A small contrastive audio-text model, trained from scratch.
Training: adamw at rate 0.0012, batches of 256.
Rows from block 3 of the audio encoder of a small contrastive audio-text model, named by matrix and row number. Rows with one number within an expert belong to one neuron, the router's apart. Each number is 200 + 20 x the weight over its row's rms, rounded and kept within 0 to 999. All counts start at 0.
Before each expert's rows are labels from the 100 clips, of 14848, where the router gives the expert most weight on average: "strongest on" is what is common among them. Only what is clearly more common there than usual is listed. The data: short read English sentences (LibriTTS-R).
# router: router (encoder.blocks.3.mlp.router.weight, 8x192), inputs 0-95
# up: expert up (encoder.blocks.3.mlp.up, 8x96x192), inputs 0-95
# down: expert down (encoder.blocks.3.mlp.down, 8x192x96, transposed), outputs 0-95

# expert 6
strongest on: the word "i"
router.6,190,196,198,212,191,199,203,196,174,210,263,244,224,170,232,240,203,171,167,194,233,193,182,177,222,248,228,207,200,207,218,189,203,203,160,203,176,184,190,210,207,212,186,189,185,207,221,185,200,186,189,168,223,200,207,245,205,218,192,237,184,209,208,196,204,221,193,207,212,199,200,251,220,192,208,202,204,244,175,219,206,240,219,209,197,212,171,193,219,214,160,194,204,205,221,195
up.8,159,159,212,159,198,161,189,153,216,208,193,172,188,216,181,203,199,134,212,201,187,198,191,221,164,205,217,214,220,192,169,190,225,227,170,215,195,224,213,247,212,184,180,176,193,202,227,202,191,212,181,198,198,201,177,200,179,235,192,168,184,212,190,215,195,185,228,221,182,211,189,210,198,214,170,165,168,226,176,208,198,203,182,209,183,184,190,202,202,233,208,195,215,209,210,195
down.8,196,176,182,168,190,208,192,221,238,205,227,191,255,178,185,223,200,189,183,193,217,222,184,188,210,228,213,206,200,236,200,198,212,190,192,247,205,194,206,215,257,201,192,219,201,178,214,178,190,227,193,176,223,182,191,223,195,199,182,179,206,188,205,201,194,190,238,217,173,168,214,245,200,224,207,185,193,172,196,191,217,209,203,175,230,223,214,209,207,205,183,178,230,211,190,204
up.9,219,162,204,189,248,147,160,199,194,194,203,163,181,197,188,184,153,211,219,208,209,200,189,162,188,189,189,170,193,186,201,192,199,175,197,213,180,191,183,179,204,198,231,184,199,149,174,197,243,211,207,195,200,198,186,172,176,161,216,207,210,202,192,192,170,191,224,211,178,177,207,212,182,234,200,205,206,199,203,164,217,188,213,170,182,212,212,178,195,154,208,217,194,192,175,213
down.9,170,205,191,186,210,177,191,221,225,224,222,197,197,193,196,205,185,200,184,182,139,198,215,226,201,222,196,212,194,190,222,197,246,224,244,220,182,152,170,198,191,230,207,220,210,202,197,216,162,210,196,185,154,218,180,182,200,182,213,195,182,169,181,213,197,198,218,199,173,173,196,181,202,181,225,174,205,228,210,186,200,223,195,202,205,166,195,196,201,229,169,187,201,172,229,210
up.10,205,158,195,210,212,210,157,180,233,178,241,197,193,177,206,195,156,194,201,195,194,178,180,181,219,216,182,201,186,187,181,204,188,183,201,221,212,183,209,184,206,183,226,173,205,198,166,217,192,198,214,184,173,172,193,164,223,177,206,189,224,181,215,195,197,248,243,203,156,215,186,218,205,196,201,213,197,229,226,176,170,173,235,217,166,170,181,197,176,170,201,182,195,191,167,182
down.10,198,186,202,214,205,174,163,168,193,199,196,237,198,181,210,184,224,178,218,226,201,196,199,230,167,130,169,221,198,196,208,233,206,201,213,154,208,205,205,157,179,194,220,183,170,246,211,193,189,221,194,201,205,199,165,201,218,203,216,228,207,189,199,219,197,198,237,210,181,205,223,188,189,208,203,195,192,207,185,199,156,227,201,214,194,187,210,182,227,189,181,189,232,185,197,174
up.11,182,192,193,212,237,223,200,202,220,195,235,223,156,178,217,172,187,235,216,189,219,187,190,194,215,218,157,209,180,187,187,231,191,214,232,223,246,240,203,197,213,214,202,228,215,177,181,229,178,204,230,199,206,188,212,216,209,169,221,168,195,185,177,185,206,193,220,182,187,204,174,202,204,198,214,241,212,207,198,185,159,187,206,196,193,179,203,171,199,171,203,161,206,195,181,194
down.11,198,202,200,208,216,182,198,212,214,182,227,191,189,175,218,167,233,193,197,219,173,178,212,212,177,170,184,196,235,206,188,218,220,174,223,186,185,229,214,175,183,199,217,188,204,215,175,234,198,221,208,210,196,206,196,186,200,185,195,188,216,207,190,184,174,254,192,192,171,216,216,213,178,199,184,187,163,235,182,196,191,205,235,230,201,169,236,174,194,181,178,186,208,180,188,191
up.12,211,181,217,197,172,213,198,201,172,195,205,214,209,233,225,202,186,207,229,175,213,214,161,180,201,211,188,198,190,182,181,173,195,196,218,215,199,162,191,262,202,215,167,225,191,198,226,197,229,188,172,227,228,185,192,202,200,194,169,190,215,231,198,216,221,219,205,214,179,171,210,212,199,191,175,187,242,219,171,199,188,189,195,178,192,230,206,200,206,198,228,175,219,182,181,186
down.12,200,196,148,235,195,196,195,188,175,183,191,191,170,203,206,192,171,228,214,199,208,174,221,172,192,212,219,199,149,230,219,213,225,194,190,236,230,161,188,231,210,188,214,202,214,203,207,194,162,194,218,186,217,175,214,177,195,194,207,177,194,208,175,193,214,155,178,184,222,195,158,200,234,209,213,209,225,182,201,211,208,178,231,198,226,192,215,203,194,196,203,178,203,191,211,220
up.13,206,182,178,196,163,213,206,194,167,210,172,194,222,207,204,203,209,160,182,198,178,195,159,183,215,212,217,202,212,182,211,178,227,182,171,238,189,191,182,228,253,241,190,193,180,187,248,211,203,177,192,178,206,187,203,224,191,180,165,200,199,195,214,197,211,224,191,238,197,159,195,220,197,218,180,203,232,192,202,204,184,205,211,196,209,251,199,209,218,204,175,211,213,190,222,190
down.13,186,236,185,205,212,233,189,211,193,215,202,173,189,215,179,166,188,230,190,222,235,237,219,210,234,183,176,188,163,196,239,178,189,189,242,207,202,192,196,222,176,205,212,200,195,189,222,192,172,187,209,196,202,189,221,184,239,214,189,179,182,201,214,214,246,230,170,200,224,206,184,199,213,188,223,180,209,193,224,233,198,190,167,194,210,210,203,183,203,200,218,174,223,214,209,209
up.14,168,201,194,211,219,181,192,174,204,227,210,184,192,191,213,221,162,193,181,164,220,178,193,221,192,189,179,181,199,216,219,216,198,193,205,181,215,254,160,181,214,203,232,212,204,182,199,165,205,226,217,205,200,198,182,210,164,212,218,185,192,186,173,207,206,159,190,154,195,207,210,170,219,176,203,182,199,203,146,186,209,188,192,193,191,189,178,223,214,215,192,195,170,186,196,187
down.14,181,211,221,233,203,192,242,233,208,201,177,212,191,221,186,223,212,198,190,211,173,207,198,191,232,220,209,193,211,197,212,191,237,262,195,209,183,215,167,190,222,213,199,209,194,196,204,227,195,193,215,195,194,229,196,189,229,211,199,198,163,189,191,217,210,226,227,208,200,201,197,170,191,222,214,198,198,175,198,221,192,198,227,169,183,196,186,198,221,217,192,163,187,173,214,207
up.15,190,225,179,191,218,173,179,208,249,225,208,171,200,198,203,213,213,207,187,212,163,219,218,212,247,196,175,214,177,183,204,228,177,211,192,177,195,249,172,167,187,215,200,199,233,217,188,209,212,210,183,213,188,208,182,204,204,204,214,174,184,228,192,205,184,210,221,160,203,201,221,179,170,185,211,188,169,191,203,180,216,186,177,206,207,206,218,190,214,207,240,174,189,196,218,202
down.15,196,156,186,180,180,190,233,191,197,139,209,211,223,235,189,193,212,208,226,176,201,216,200,211,193,211,220,160,226,195,202,197,229,239,196,200,191,229,191,200,209,168,204,221,237,233,228,201,207,218,206,199,205,240,185,219,210,247,208,175,179,176,220,227,203,187,206,165,205,194,225,168,228,189,195,190,219,166,202,225,215,181,184,219,214,228,197,208,230,235,206,174,195,168,182,194

# expert 4
strongest on: the word "is"
router.4,201,244,209,225,220,217,183,192,217,213,212,159,183,196,209,218,194,226,202,177,150,202,197,192,235,174,189,201,191,221,206,219,197,179,231,208,196,268,205,167,171,198,224,240,234,179,194,197,205,208,218,195,165,187,171,205,197,203,242,203,203,207,181,181,203,186,208,214,208,226,221,221,204,162,237,155,222,175,229,192,209,214,215,186,192,183,174,181,170,208,230,222,207,211,163,219
up.8,241,199,195,230,221,220,161,208,235,211,193,201,187,186,224,212,226,214,201,197,170,192,189,234,237,208,197,187,168,237,196,165,174,180,200,212,169,222,220,194,197,205,226,211,221,180,158,216,170,222,197,199,175,186,203,195,199,176,216,196,167,237,192,191,197,167,222,216,200,179,181,213,218,198,229,213,201,170,204,166,195,201,245,232,225,191,178,253,193,166,192,201,194,206,191,201
down.8,184,212,199,239,186,208,221,230,174,180,163,208,177,172,191,195,188,214,182,209,237,209,200,190,194,201,177,209,223,213,188,188,204,209,182,193,158,199,198,240,237,213,188,198,176,178,231,193,176,211,230,204,187,208,198,179,189,201,208,186,200,181,146,227,202,183,205,200,203,172,195,179,217,227,218,220,211,186,230,187,216,210,231,176,201,196,202,191,216,217,203,207,201,191,168,201
up.9,195,191,210,154,175,213,226,188,196,227,196,207,212,204,207,204,173,215,220,182,171,195,183,204,192,202,174,201,176,173,238,242,206,188,199,198,168,220,241,167,213,214,189,224,164,204,187,240,228,189,178,181,212,200,169,151,178,202,180,168,205,225,192,183,212,242,231,181,167,199,232,210,194,202,198,176,222,247,200,212,189,190,184,199,180,185,184,155,201,177,189,214,204,203,210,184
down.9,152,206,193,198,184,200,204,174,227,207,189,193,187,226,221,204,213,201,227,205,181,199,172,212,175,188,201,209,211,220,169,210,206,166,198,213,147,259,209,184,206,207,177,225,198,196,196,201,227,204,205,177,227,222,145,202,201,204,200,205,211,190,188,216,167,229,189,232,154,207,191,199,175,243,179,231,191,218,208,211,188,205,187,205,172,190,224,219,204,184,188,203,191,209,207,186
up.10,193,187,218,183,207,197,175,197,162,212,229,173,190,215,187,177,139,231,217,175,151,210,222,217,217,200,200,203,192,189,203,190,187,218,222,208,176,225,218,193,198,181,190,220,180,186,215,207,228,181,164,205,217,177,186,187,193,212,202,202,228,235,165,189,215,206,188,190,201,216,216,194,187,189,197,171,215,196,225,192,215,181,191,177,201,211,189,191,192,193,225,170,217,206,193,171
down.10,186,172,208,178,195,211,223,207,215,199,234,200,229,220,220,222,180,175,204,228,192,216,201,246,228,189,232,211,194,178,154,229,196,220,206,204,201,208,198,220,210,179,194,197,200,214,240,209,195,179,219,207,200,194,170,196,206,202,189,230,210,211,184,222,224,204,204,186,205,223,210,208,179,188,162,210,215,232,215,203,192,201,171,207,151,201,152,158,214,229,206,208,211,192,246,216
up.11,177,197,201,178,182,224,202,196,189,200,223,165,193,209,168,211,177,197,228,193,199,228,214,169,234,186,176,209,221,177,197,209,208,199,192,176,200,188,165,174,196,208,183,224,193,205,182,209,230,195,191,211,213,226,180,142,179,217,192,192,217,197,197,193,215,247,220,181,202,216,205,192,211,197,221,190,214,209,239,209,212,199,192,181,184,187,195,158,191,205,210,195,189,194,181,230
down.11,155,208,221,172,205,183,200,211,208,205,208,198,205,209,227,215,210,176,212,209,213,217,183,206,221,219,197,196,192,174,184,220,235,214,185,166,206,212,183,216,170,211,188,205,217,214,250,203,231,183,219,196,218,216,200,210,194,209,188,262,222,211,190,217,202,225,185,179,151,215,219,173,175,161,217,203,196,223,182,219,185,194,175,202,166,220,202,188,207,178,208,200,203,177,204,169
up.12,187,203,203,190,189,197,197,212,212,213,210,178,211,180,198,188,205,208,206,213,224,216,201,202,196,186,184,208,238,192,220,216,224,211,217,182,216,207,199,194,215,167,186,201,207,217,187,193,225,216,219,222,230,191,188,178,188,219,190,179,231,227,245,187,211,232,258,214,171,198,215,192,176,212,183,221,195,201,198,203,204,186,185,187,192,178,214,171,188,219,222,225,170,186,180,214
down.12,175,195,157,200,176,203,204,212,188,161,208,195,229,232,203,215,202,184,188,211,179,222,187,183,197,204,212,203,167,212,205,207,236,223,189,180,205,186,214,212,178,178,178,192,207,233,212,173,209,209,180,188,239,214,214,204,203,195,174,245,201,192,213,209,191,212,190,189,196,208,213,197,207,175,208,178,226,204,186,227,197,205,177,206,182,241,196,190,224,182,169,200,210,186,235,181
up.13,189,174,214,171,237,200,190,189,162,204,192,157,203,215,163,204,159,194,219,172,217,183,244,148,190,220,193,203,183,172,231,185,178,191,218,223,196,216,189,187,207,193,182,244,170,191,197,211,220,226,178,172,180,195,178,178,207,208,194,204,192,220,188,174,241,222,224,190,223,189,196,197,191,183,230,184,209,200,201,167,185,158,201,161,194,203,194,199,199,183,202,226,200,196,182,193
down.13,196,200,200,205,169,179,200,178,220,195,205,231,215,179,206,179,202,194,185,223,194,216,199,244,222,204,199,177,207,200,215,207,172,192,192,192,141,205,182,183,213,226,215,190,249,221,206,225,239,202,200,221,215,215,199,219,208,209,235,209,197,227,189,199,222,201,198,218,175,223,226,183,181,213,199,192,194,255,208,188,220,204,195,222,193,227,187,194,172,227,193,218,176,224,221,231
up.14,185,202,203,226,186,189,197,209,206,219,184,177,192,196,207,195,190,215,223,167,217,194,202,205,211,184,174,235,201,179,228,207,190,219,216,206,209,248,180,198,206,217,197,230,220,188,201,212,214,178,240,199,199,188,205,181,192,207,215,195,226,236,206,194,202,228,195,212,205,206,202,178,198,203,204,176,216,215,218,199,176,208,209,200,162,184,179,170,195,201,181,195,192,166,188,192
down.14,158,220,214,232,193,176,198,198,214,216,229,214,249,206,208,212,228,173,197,196,191,196,171,205,202,232,206,218,166,199,162,221,213,207,178,169,226,229,192,209,218,195,226,207,206,205,210,212,229,154,202,181,206,207,190,233,190,195,157,221,207,208,213,216,197,193,210,212,164,197,253,151,177,189,210,172,153,174,185,199,185,194,187,243,187,228,180,212,193,204,172,205,179,185,208,172
up.15,199,194,186,173,170,195,201,206,214,220,182,203,228,201,230,194,154,205,174,182,181,204,185,187,221,201,191,204,222,185,205,242,167,152,206,222,167,239,206,185,211,224,203,212,181,171,202,240,206,214,188,195,194,198,193,206,226,169,219,189,196,257,192,188,182,199,247,221,198,216,193,209,198,187,188,208,172,221,203,183,199,182,228,189,217,204,186,193,220,179,199,205,198,210,189,220
down.15,205,211,237,222,191,171,183,194,180,199,220,209,208,189,217,190,173,191,186,215,204,194,205,203,229,188,197,204,210,199,188,183,209,200,184,245,137,193,211,173,238,186,216,192,170,171,183,208,182,212,226,168,216,192,165,198,182,208,187,206,212,212,163,221,190,209,181,207,198,182,217,182,187,216,179,219,176,207,191,173,188,231,214,169,226,176,196,206,196,193,180,201,192,246,186,221

# expert 0
strongest on: the word "what"
router.0,197,195,209,208,196,184,191,190,190,182,198,220,217,182,188,147,249,207,175,214,188,189,170,184,193,204,207,185,231,227,195,160,181,214,208,174,208,176,210,221,228,184,201,219,213,214,189,185,196,175,193,224,230,215,228,206,200,207,166,196,182,214,191,173,152,194,218,188,227,166,171,184,197,213,202,235,155,172,183,189,196,189,192,165,205,212,231,222,201,202,186,184,204,195,209,226
up.0,194,144,223,201,230,210,208,204,204,215,214,225,182,170,226,202,192,202,210,227,213,176,231,214,194,205,178,195,203,161,186,193,191,196,192,223,196,190,197,221,217,222,203,200,194,186,180,190,174,194,211,186,207,212,192,169,222,184,209,133,157,178,195,211,202,197,213,153,224,180,170,165,211,205,206,226,185,209,240,210,205,174,221,191,213,194,186,212,186,210,206,153,168,221,197,202
down.0,187,197,175,209,175,200,211,212,193,211,197,171,211,226,161,238,193,198,222,188,212,210,219,159,195,189,207,222,201,217,158,190,185,228,192,197,164,188,190,207,180,190,229,221,179,221,176,195,194,204,159,225,191,210,183,194,194,235,212,220,220,202,178,225,183,205,160,222,169,207,201,172,198,181,195,207,203,158,226,223,195,206,192,213,188,162,195,176,201,181,192,162,197,220,180,210
up.1,190,194,183,209,231,215,186,210,204,184,219,219,185,203,192,231,197,193,227,221,213,206,233,189,159,216,179,225,214,207,198,223,211,161,177,195,189,210,218,194,195,193,183,193,175,208,168,187,200,181,176,208,213,205,219,133,170,192,163,155,183,190,193,190,214,205,164,168,201,186,196,170,174,187,205,221,207,220,231,215,210,195,175,213,199,210,193,146,206,184,182,185,185,182,190,197
down.1,190,181,169,191,188,180,181,232,188,201,204,170,180,200,199,180,215,209,201,209,197,196,197,183,179,203,214,189,260,194,186,174,207,194,203,209,199,198,203,214,223,219,200,177,220,219,196,177,174,218,154,255,191,176,225,187,223,233,198,230,203,218,206,237,197,216,156,198,214,224,190,189,202,192,217,205,224,190,175,241,213,207,180,203,191,197,229,205,224,201,226,213,215,217,202,196
up.2,196,184,182,205,213,226,193,201,202,177,191,199,187,220,225,204,220,209,203,199,198,201,173,198,192,190,183,191,193,208,200,180,206,210,190,177,191,200,136,226,220,173,197,192,196,200,172,206,177,162,206,192,196,190,199,193,213,212,200,207,189,193,199,173,206,188,170,183,201,197,200,167,212,216,199,200,185,145,151,175,205,193,198,195,207,162,210,209,182,200,228,172,190,183,198,198
down.2,209,191,248,178,184,182,220,168,224,213,192,207,165,192,190,202,213,212,152,206,198,217,185,212,206,174,198,177,239,185,164,214,202,195,218,212,191,214,200,173,195,230,180,225,215,240,221,196,225,215,208,220,197,205,187,184,176,204,227,196,205,201,154,206,162,204,197,236,216,188,221,220,161,238,151,192,176,217,192,225,185,207,226,199,182,171,210,172,197,183,208,184,180,209,178,218
up.3,216,190,177,214,207,219,183,215,182,200,192,172,212,206,175,157,227,233,223,183,200,190,186,207,160,183,206,192,219,231,204,203,190,196,205,172,195,210,200,245,177,166,211,176,221,207,153,171,195,166,214,212,210,174,210,188,182,224,186,220,193,197,194,189,180,192,198,222,185,180,180,225,219,223,187,193,185,178,169,208,197,213,171,202,205,186,224,204,171,202,219,184,253,173,150,189
down.3,195,203,237,196,218,165,209,214,220,227,208,220,182,191,225,229,241,180,166,201,188,207,176,206,210,193,208,202,224,230,186,225,160,189,199,223,210,233,238,214,234,219,214,214,174,218,210,217,215,207,227,181,195,209,185,264,159,189,181,189,214,208,175,196,212,237,176,216,214,216,196,198,176,219,225,228,164,215,187,197,192,179,214,183,191,197,190,219,216,215,186,188,205,187,221,208
up.4,206,195,212,187,235,201,204,224,163,192,220,223,160,182,232,196,196,170,180,254,205,183,208,201,210,208,204,212,220,197,218,202,204,186,230,195,200,219,222,218,185,220,244,190,229,218,200,179,173,213,195,211,191,173,216,209,218,203,253,182,167,197,185,217,201,154,208,203,208,206,215,152,204,204,222,224,188,203,237,211,189,161,222,215,234,202,198,237,190,205,187,171,187,181,193,202
down.4,188,206,243,194,209,194,222,182,230,223,205,186,188,190,170,191,196,200,185,178,199,173,219,179,222,209,201,205,165,216,191,194,210,215,216,186,168,230,201,182,204,204,187,212,197,197,181,215,225,187,190,163,203,233,167,203,191,231,254,185,168,212,188,229,207,213,199,203,178,194,212,204,232,208,210,193,230,195,263,211,207,160,220,186,182,202,213,164,182,222,199,176,227,203,190,198
up.5,218,190,234,202,190,190,205,221,205,215,200,234,168,145,252,203,228,188,162,220,190,193,212,222,218,183,199,195,196,195,191,158,213,195,185,198,200,179,238,183,206,224,196,211,194,193,222,228,204,221,204,200,221,206,155,213,186,218,205,177,201,198,191,184,164,188,200,211,210,178,198,204,193,187,243,233,214,232,247,207,200,163,220,189,214,236,185,202,192,198,180,205,169,222,215,200
down.5,172,203,205,199,218,226,203,208,186,192,203,212,172,204,192,217,154,198,202,152,219,209,198,171,213,194,206,211,187,208,200,176,198,243,202,184,213,231,197,209,178,195,179,194,205,204,195,231,165,208,201,202,183,210,208,209,228,195,191,202,214,233,212,243,255,196,208,178,226,169,196,206,223,167,173,148,226,181,219,178,200,201,191,191,227,187,221,212,177,194,227,189,200,207,222,208
up.6,196,206,228,202,207,215,187,223,203,209,216,249,166,165,227,236,217,188,159,215,207,210,201,217,188,227,183,197,187,190,192,221,206,197,170,209,180,175,196,173,238,217,247,201,201,195,224,201,205,227,182,212,224,200,206,182,188,203,236,200,171,180,188,189,192,187,251,204,213,189,189,206,201,246,215,214,206,226,227,223,195,161,212,179,210,208,212,197,218,194,164,199,161,196,201,217
down.6,213,201,207,213,194,218,197,189,181,177,181,177,222,213,201,220,163,219,189,175,202,205,229,198,197,193,256,173,209,201,224,168,194,230,210,176,177,232,240,199,179,207,213,234,185,221,185,189,186,234,187,204,223,226,168,163,202,230,218,212,202,191,182,222,222,170,184,204,197,204,205,234,202,167,204,199,265,208,198,201,203,188,223,212,203,232,211,224,194,200,197,186,241,169,162,182
up.7,202,196,222,226,176,195,194,183,205,208,200,212,239,175,204,169,230,212,221,164,209,191,174,196,237,215,189,175,204,176,217,184,180,169,188,240,218,226,188,196,242,209,186,210,193,208,212,180,248,194,166,200,245,197,162,206,180,191,207,221,190,211,235,217,188,210,196,213,160,213,212,201,160,198,198,194,194,187,163,176,204,227,202,197,232,211,185,199,196,182,241,207,199,217,189,186
down.7,221,194,185,157,216,199,194,214,169,193,204,197,236,220,218,202,239,185,219,185,268,183,184,189,190,231,176,180,197,176,195,226,220,205,187,196,212,204,224,165,225,175,175,214,187,203,213,196,226,220,158,219,169,184,187,198,149,194,228,211,207,214,193,193,204,175,204,200,211,182,187,199,228,202,206,227,200,212,172,210,208,173,210,225,211,184,196,189,216,203,232,183,208,214,186,222

# expert 3
strongest on: the word "you"
router.3,168,186,181,193,198,184,201,218,212,211,180,228,208,170,203,174,218,180,176,194,185,198,193,180,196,204,215,232,197,216,239,204,248,212,196,198,185,174,215,197,228,207,190,242,177,239,232,173,221,190,210,197,228,196,208,223,220,221,183,215,174,195,222,226,199,211,215,167,182,190,196,169,215,204,182,213,162,214,199,196,223,220,200,176,236,202,194,248,235,220,170,216,198,202,246,190
up.8,207,169,198,229,189,193,193,190,205,197,181,174,206,235,170,233,201,228,223,188,219,219,193,175,187,218,196,219,185,157,178,200,216,227,180,216,197,215,203,214,224,196,185,192,186,210,199,175,196,186,160,211,224,190,200,195,197,215,183,167,178,217,202,197,197,214,193,197,164,173,194,177,179,202,205,183,202,182,179,213,200,177,178,173,212,202,210,220,212,208,192,230,173,204,203,193
down.8,203,238,185,169,195,212,231,211,218,199,208,189,180,198,229,191,193,213,162,192,197,169,202,212,179,197,164,209,200,203,183,193,232,215,232,188,171,207,253,182,201,207,211,223,206,200,215,213,202,219,185,211,199,229,195,190,178,182,240,205,234,202,203,182,203,222,204,208,198,231,219,187,201,199,202,184,195,237,204,207,167,194,226,236,228,156,215,177,200,211,217,221,207,210,218,200
up.9,160,195,219,156,199,192,209,159,198,246,208,208,228,162,181,182,187,158,184,244,184,212,193,232,145,226,195,215,160,224,206,220,233,210,187,192,197,215,173,181,208,218,191,203,203,204,215,197,188,194,206,176,207,214,213,170,195,168,187,206,177,204,221,220,213,178,193,192,159,186,190,218,188,181,190,190,201,194,189,189,206,200,196,196,221,215,169,194,180,188,190,182,193,175,244,168
down.9,184,195,159,212,216,188,176,234,178,221,204,227,162,173,252,185,243,194,192,197,192,181,173,208,210,224,217,168,227,196,201,188,217,185,219,206,202,208,216,234,230,246,222,223,206,162,212,243,159,176,190,163,208,232,195,197,219,183,200,207,185,216,219,206,191,179,195,193,212,161,215,229,206,244,195,202,181,201,171,186,206,199,171,216,197,226,219,226,196,188,198,221,205,215,173,179
up.10,166,201,184,157,205,225,207,222,195,234,200,191,195,218,185,191,211,202,237,219,135,168,234,212,217,211,184,189,163,211,240,199,228,201,251,159,209,191,217,194,157,228,216,207,208,224,202,206,174,192,181,197,195,197,217,202,198,205,179,227,209,239,236,186,220,206,214,194,209,228,204,183,208,190,175,195,189,190,226,211,217,195,173,193,220,182,199,176,214,196,223,195,178,205,208,200
down.10,199,202,180,205,193,194,229,185,200,182,201,221,183,202,219,206,185,202,188,195,166,196,205,182,175,215,197,229,190,184,211,238,229,214,155,236,198,194,200,201,209,195,170,191,231,241,236,191,215,197,186,184,194,205,213,179,198,198,201,148,180,201,231,187,193,205,218,203,203,204,182,164,165,159,181,179,190,196,168,201,180,202,229,203,160,172,207,192,209,225,166,221,180,180,221,198
up.11,190,222,207,142,202,182,192,156,182,209,168,188,160,209,184,200,199,172,196,156,192,205,182,193,220,206,202,202,199,187,160,195,184,205,189,203,182,220,175,217,209,155,173,172,175,207,199,211,205,208,186,193,185,214,208,203,180,203,195,182,199,189,217,199,184,218,202,221,182,194,191,169,192,194,172,189,188,191,213,201,168,214,200,223,173,206,215,202,175,198,224,193,216,204,209,177
down.11,230,191,183,205,175,190,183,211,204,181,207,177,174,186,193,201,222,211,209,202,194,221,184,228,214,193,200,163,254,188,228,201,182,204,202,220,160,191,203,215,205,181,215,215,242,182,244,222,224,211,202,192,200,211,191,208,216,237,218,187,190,206,150,220,186,225,204,207,209,218,224,181,219,203,205,196,201,191,173,207,192,201,188,159,169,195,212,189,206,218,192,191,168,189,198,211
up.12,187,177,157,226,218,229,196,187,237,164,203,163,160,193,201,164,189,200,186,202,219,180,217,183,188,194,201,240,188,144,156,216,210,208,196,201,217,203,195,201,194,181,164,221,192,214,189,223,151,203,198,189,191,200,208,193,188,195,206,230,201,196,212,181,232,187,235,175,166,196,175,205,199,196,171,210,225,215,227,197,208,199,213,208,207,209,180,205,226,184,197,211,176,219,200,171
down.12,236,204,212,193,210,173,158,167,189,219,195,187,210,185,187,177,212,185,202,208,225,191,186,197,222,216,213,173,192,193,208,180,194,201,199,240,184,194,226,197,215,184,200,205,185,203,231,213,186,198,220,188,204,206,200,260,231,208,187,197,223,191,202,179,188,196,206,208,219,229,201,232,198,217,212,195,172,195,158,236,201,215,180,201,189,186,199,212,206,216,248,188,216,207,211,161
up.13,195,201,208,168,228,178,179,179,200,222,195,234,193,193,213,172,181,201,216,195,198,167,200,197,188,189,172,183,199,219,194,224,165,184,205,201,175,178,220,178,191,189,210,196,190,181,175,190,161,180,196,181,172,179,227,151,182,174,213,182,220,195,173,187,173,221,231,210,152,194,203,215,174,220,182,187,181,201,208,155,176,193,203,213,207,146,180,179,166,189,189,167,216,173,181,192
down.13,173,184,208,183,185,210,166,209,209,209,177,209,200,205,192,164,217,180,202,193,176,236,191,206,198,183,210,223,211,169,161,213,234,185,183,224,206,161,195,213,224,227,180,192,185,239,211,266,180,195,196,201,215,218,195,215,187,222,211,174,192,169,198,236,178,224,181,211,185,196,184,196,198,236,209,190,205,210,214,225,210,203,187,190,165,171,223,175,208,210,207,199,209,185,214,200
up.14,182,219,204,168,222,203,216,223,204,206,258,204,195,199,238,183,178,223,219,242,244,175,201,215,196,164,165,174,162,223,216,196,161,205,228,185,211,204,220,208,202,170,212,207,214,200,183,201,199,228,185,190,216,170,183,194,176,192,213,183,220,219,193,193,202,247,219,202,191,191,232,193,216,196,236,217,217,231,192,170,180,228,225,201,194,187,227,186,200,179,187,208,224,177,208,200
down.14,200,147,183,217,166,208,162,183,226,184,148,188,201,230,204,202,194,251,192,192,175,148,221,196,230,187,174,202,200,185,209,192,186,197,208,197,179,217,180,202,196,193,182,212,192,193,178,212,193,190,198,192,190,192,225,163,188,195,197,184,215,232,208,235,207,211,180,228,215,201,194,208,200,184,240,185,212,211,220,180,204,205,220,183,176,195,186,226,192,203,179,197,196,204,185,193
up.15,213,183,196,260,210,222,201,204,201,199,212,228,188,134,225,187,203,225,171,197,218,185,182,217,220,217,214,225,183,203,228,189,221,206,180,187,205,224,197,191,250,196,164,206,187,195,213,194,179,202,222,153,214,173,210,198,215,196,202,227,187,168,169,196,185,206,192,208,198,197,188,200,205,227,201,211,191,223,230,185,179,205,220,174,177,220,156,200,232,187,178,176,170,171,208,199
down.15,227,196,212,195,211,199,157,190,177,181,205,187,219,184,174,186,231,196,202,193,187,174,214,205,186,200,233,192,180,231,198,192,217,194,236,227,222,218,193,211,188,202,217,206,207,180,213,192,193,186,239,190,191,188,161,172,191,174,217,201,230,182,196,177,226,176,187,204,234,172,200,205,190,233,243,172,208,191,208,191,215,194,189,189,218,197,187,202,170,191,192,223,250,202,186,227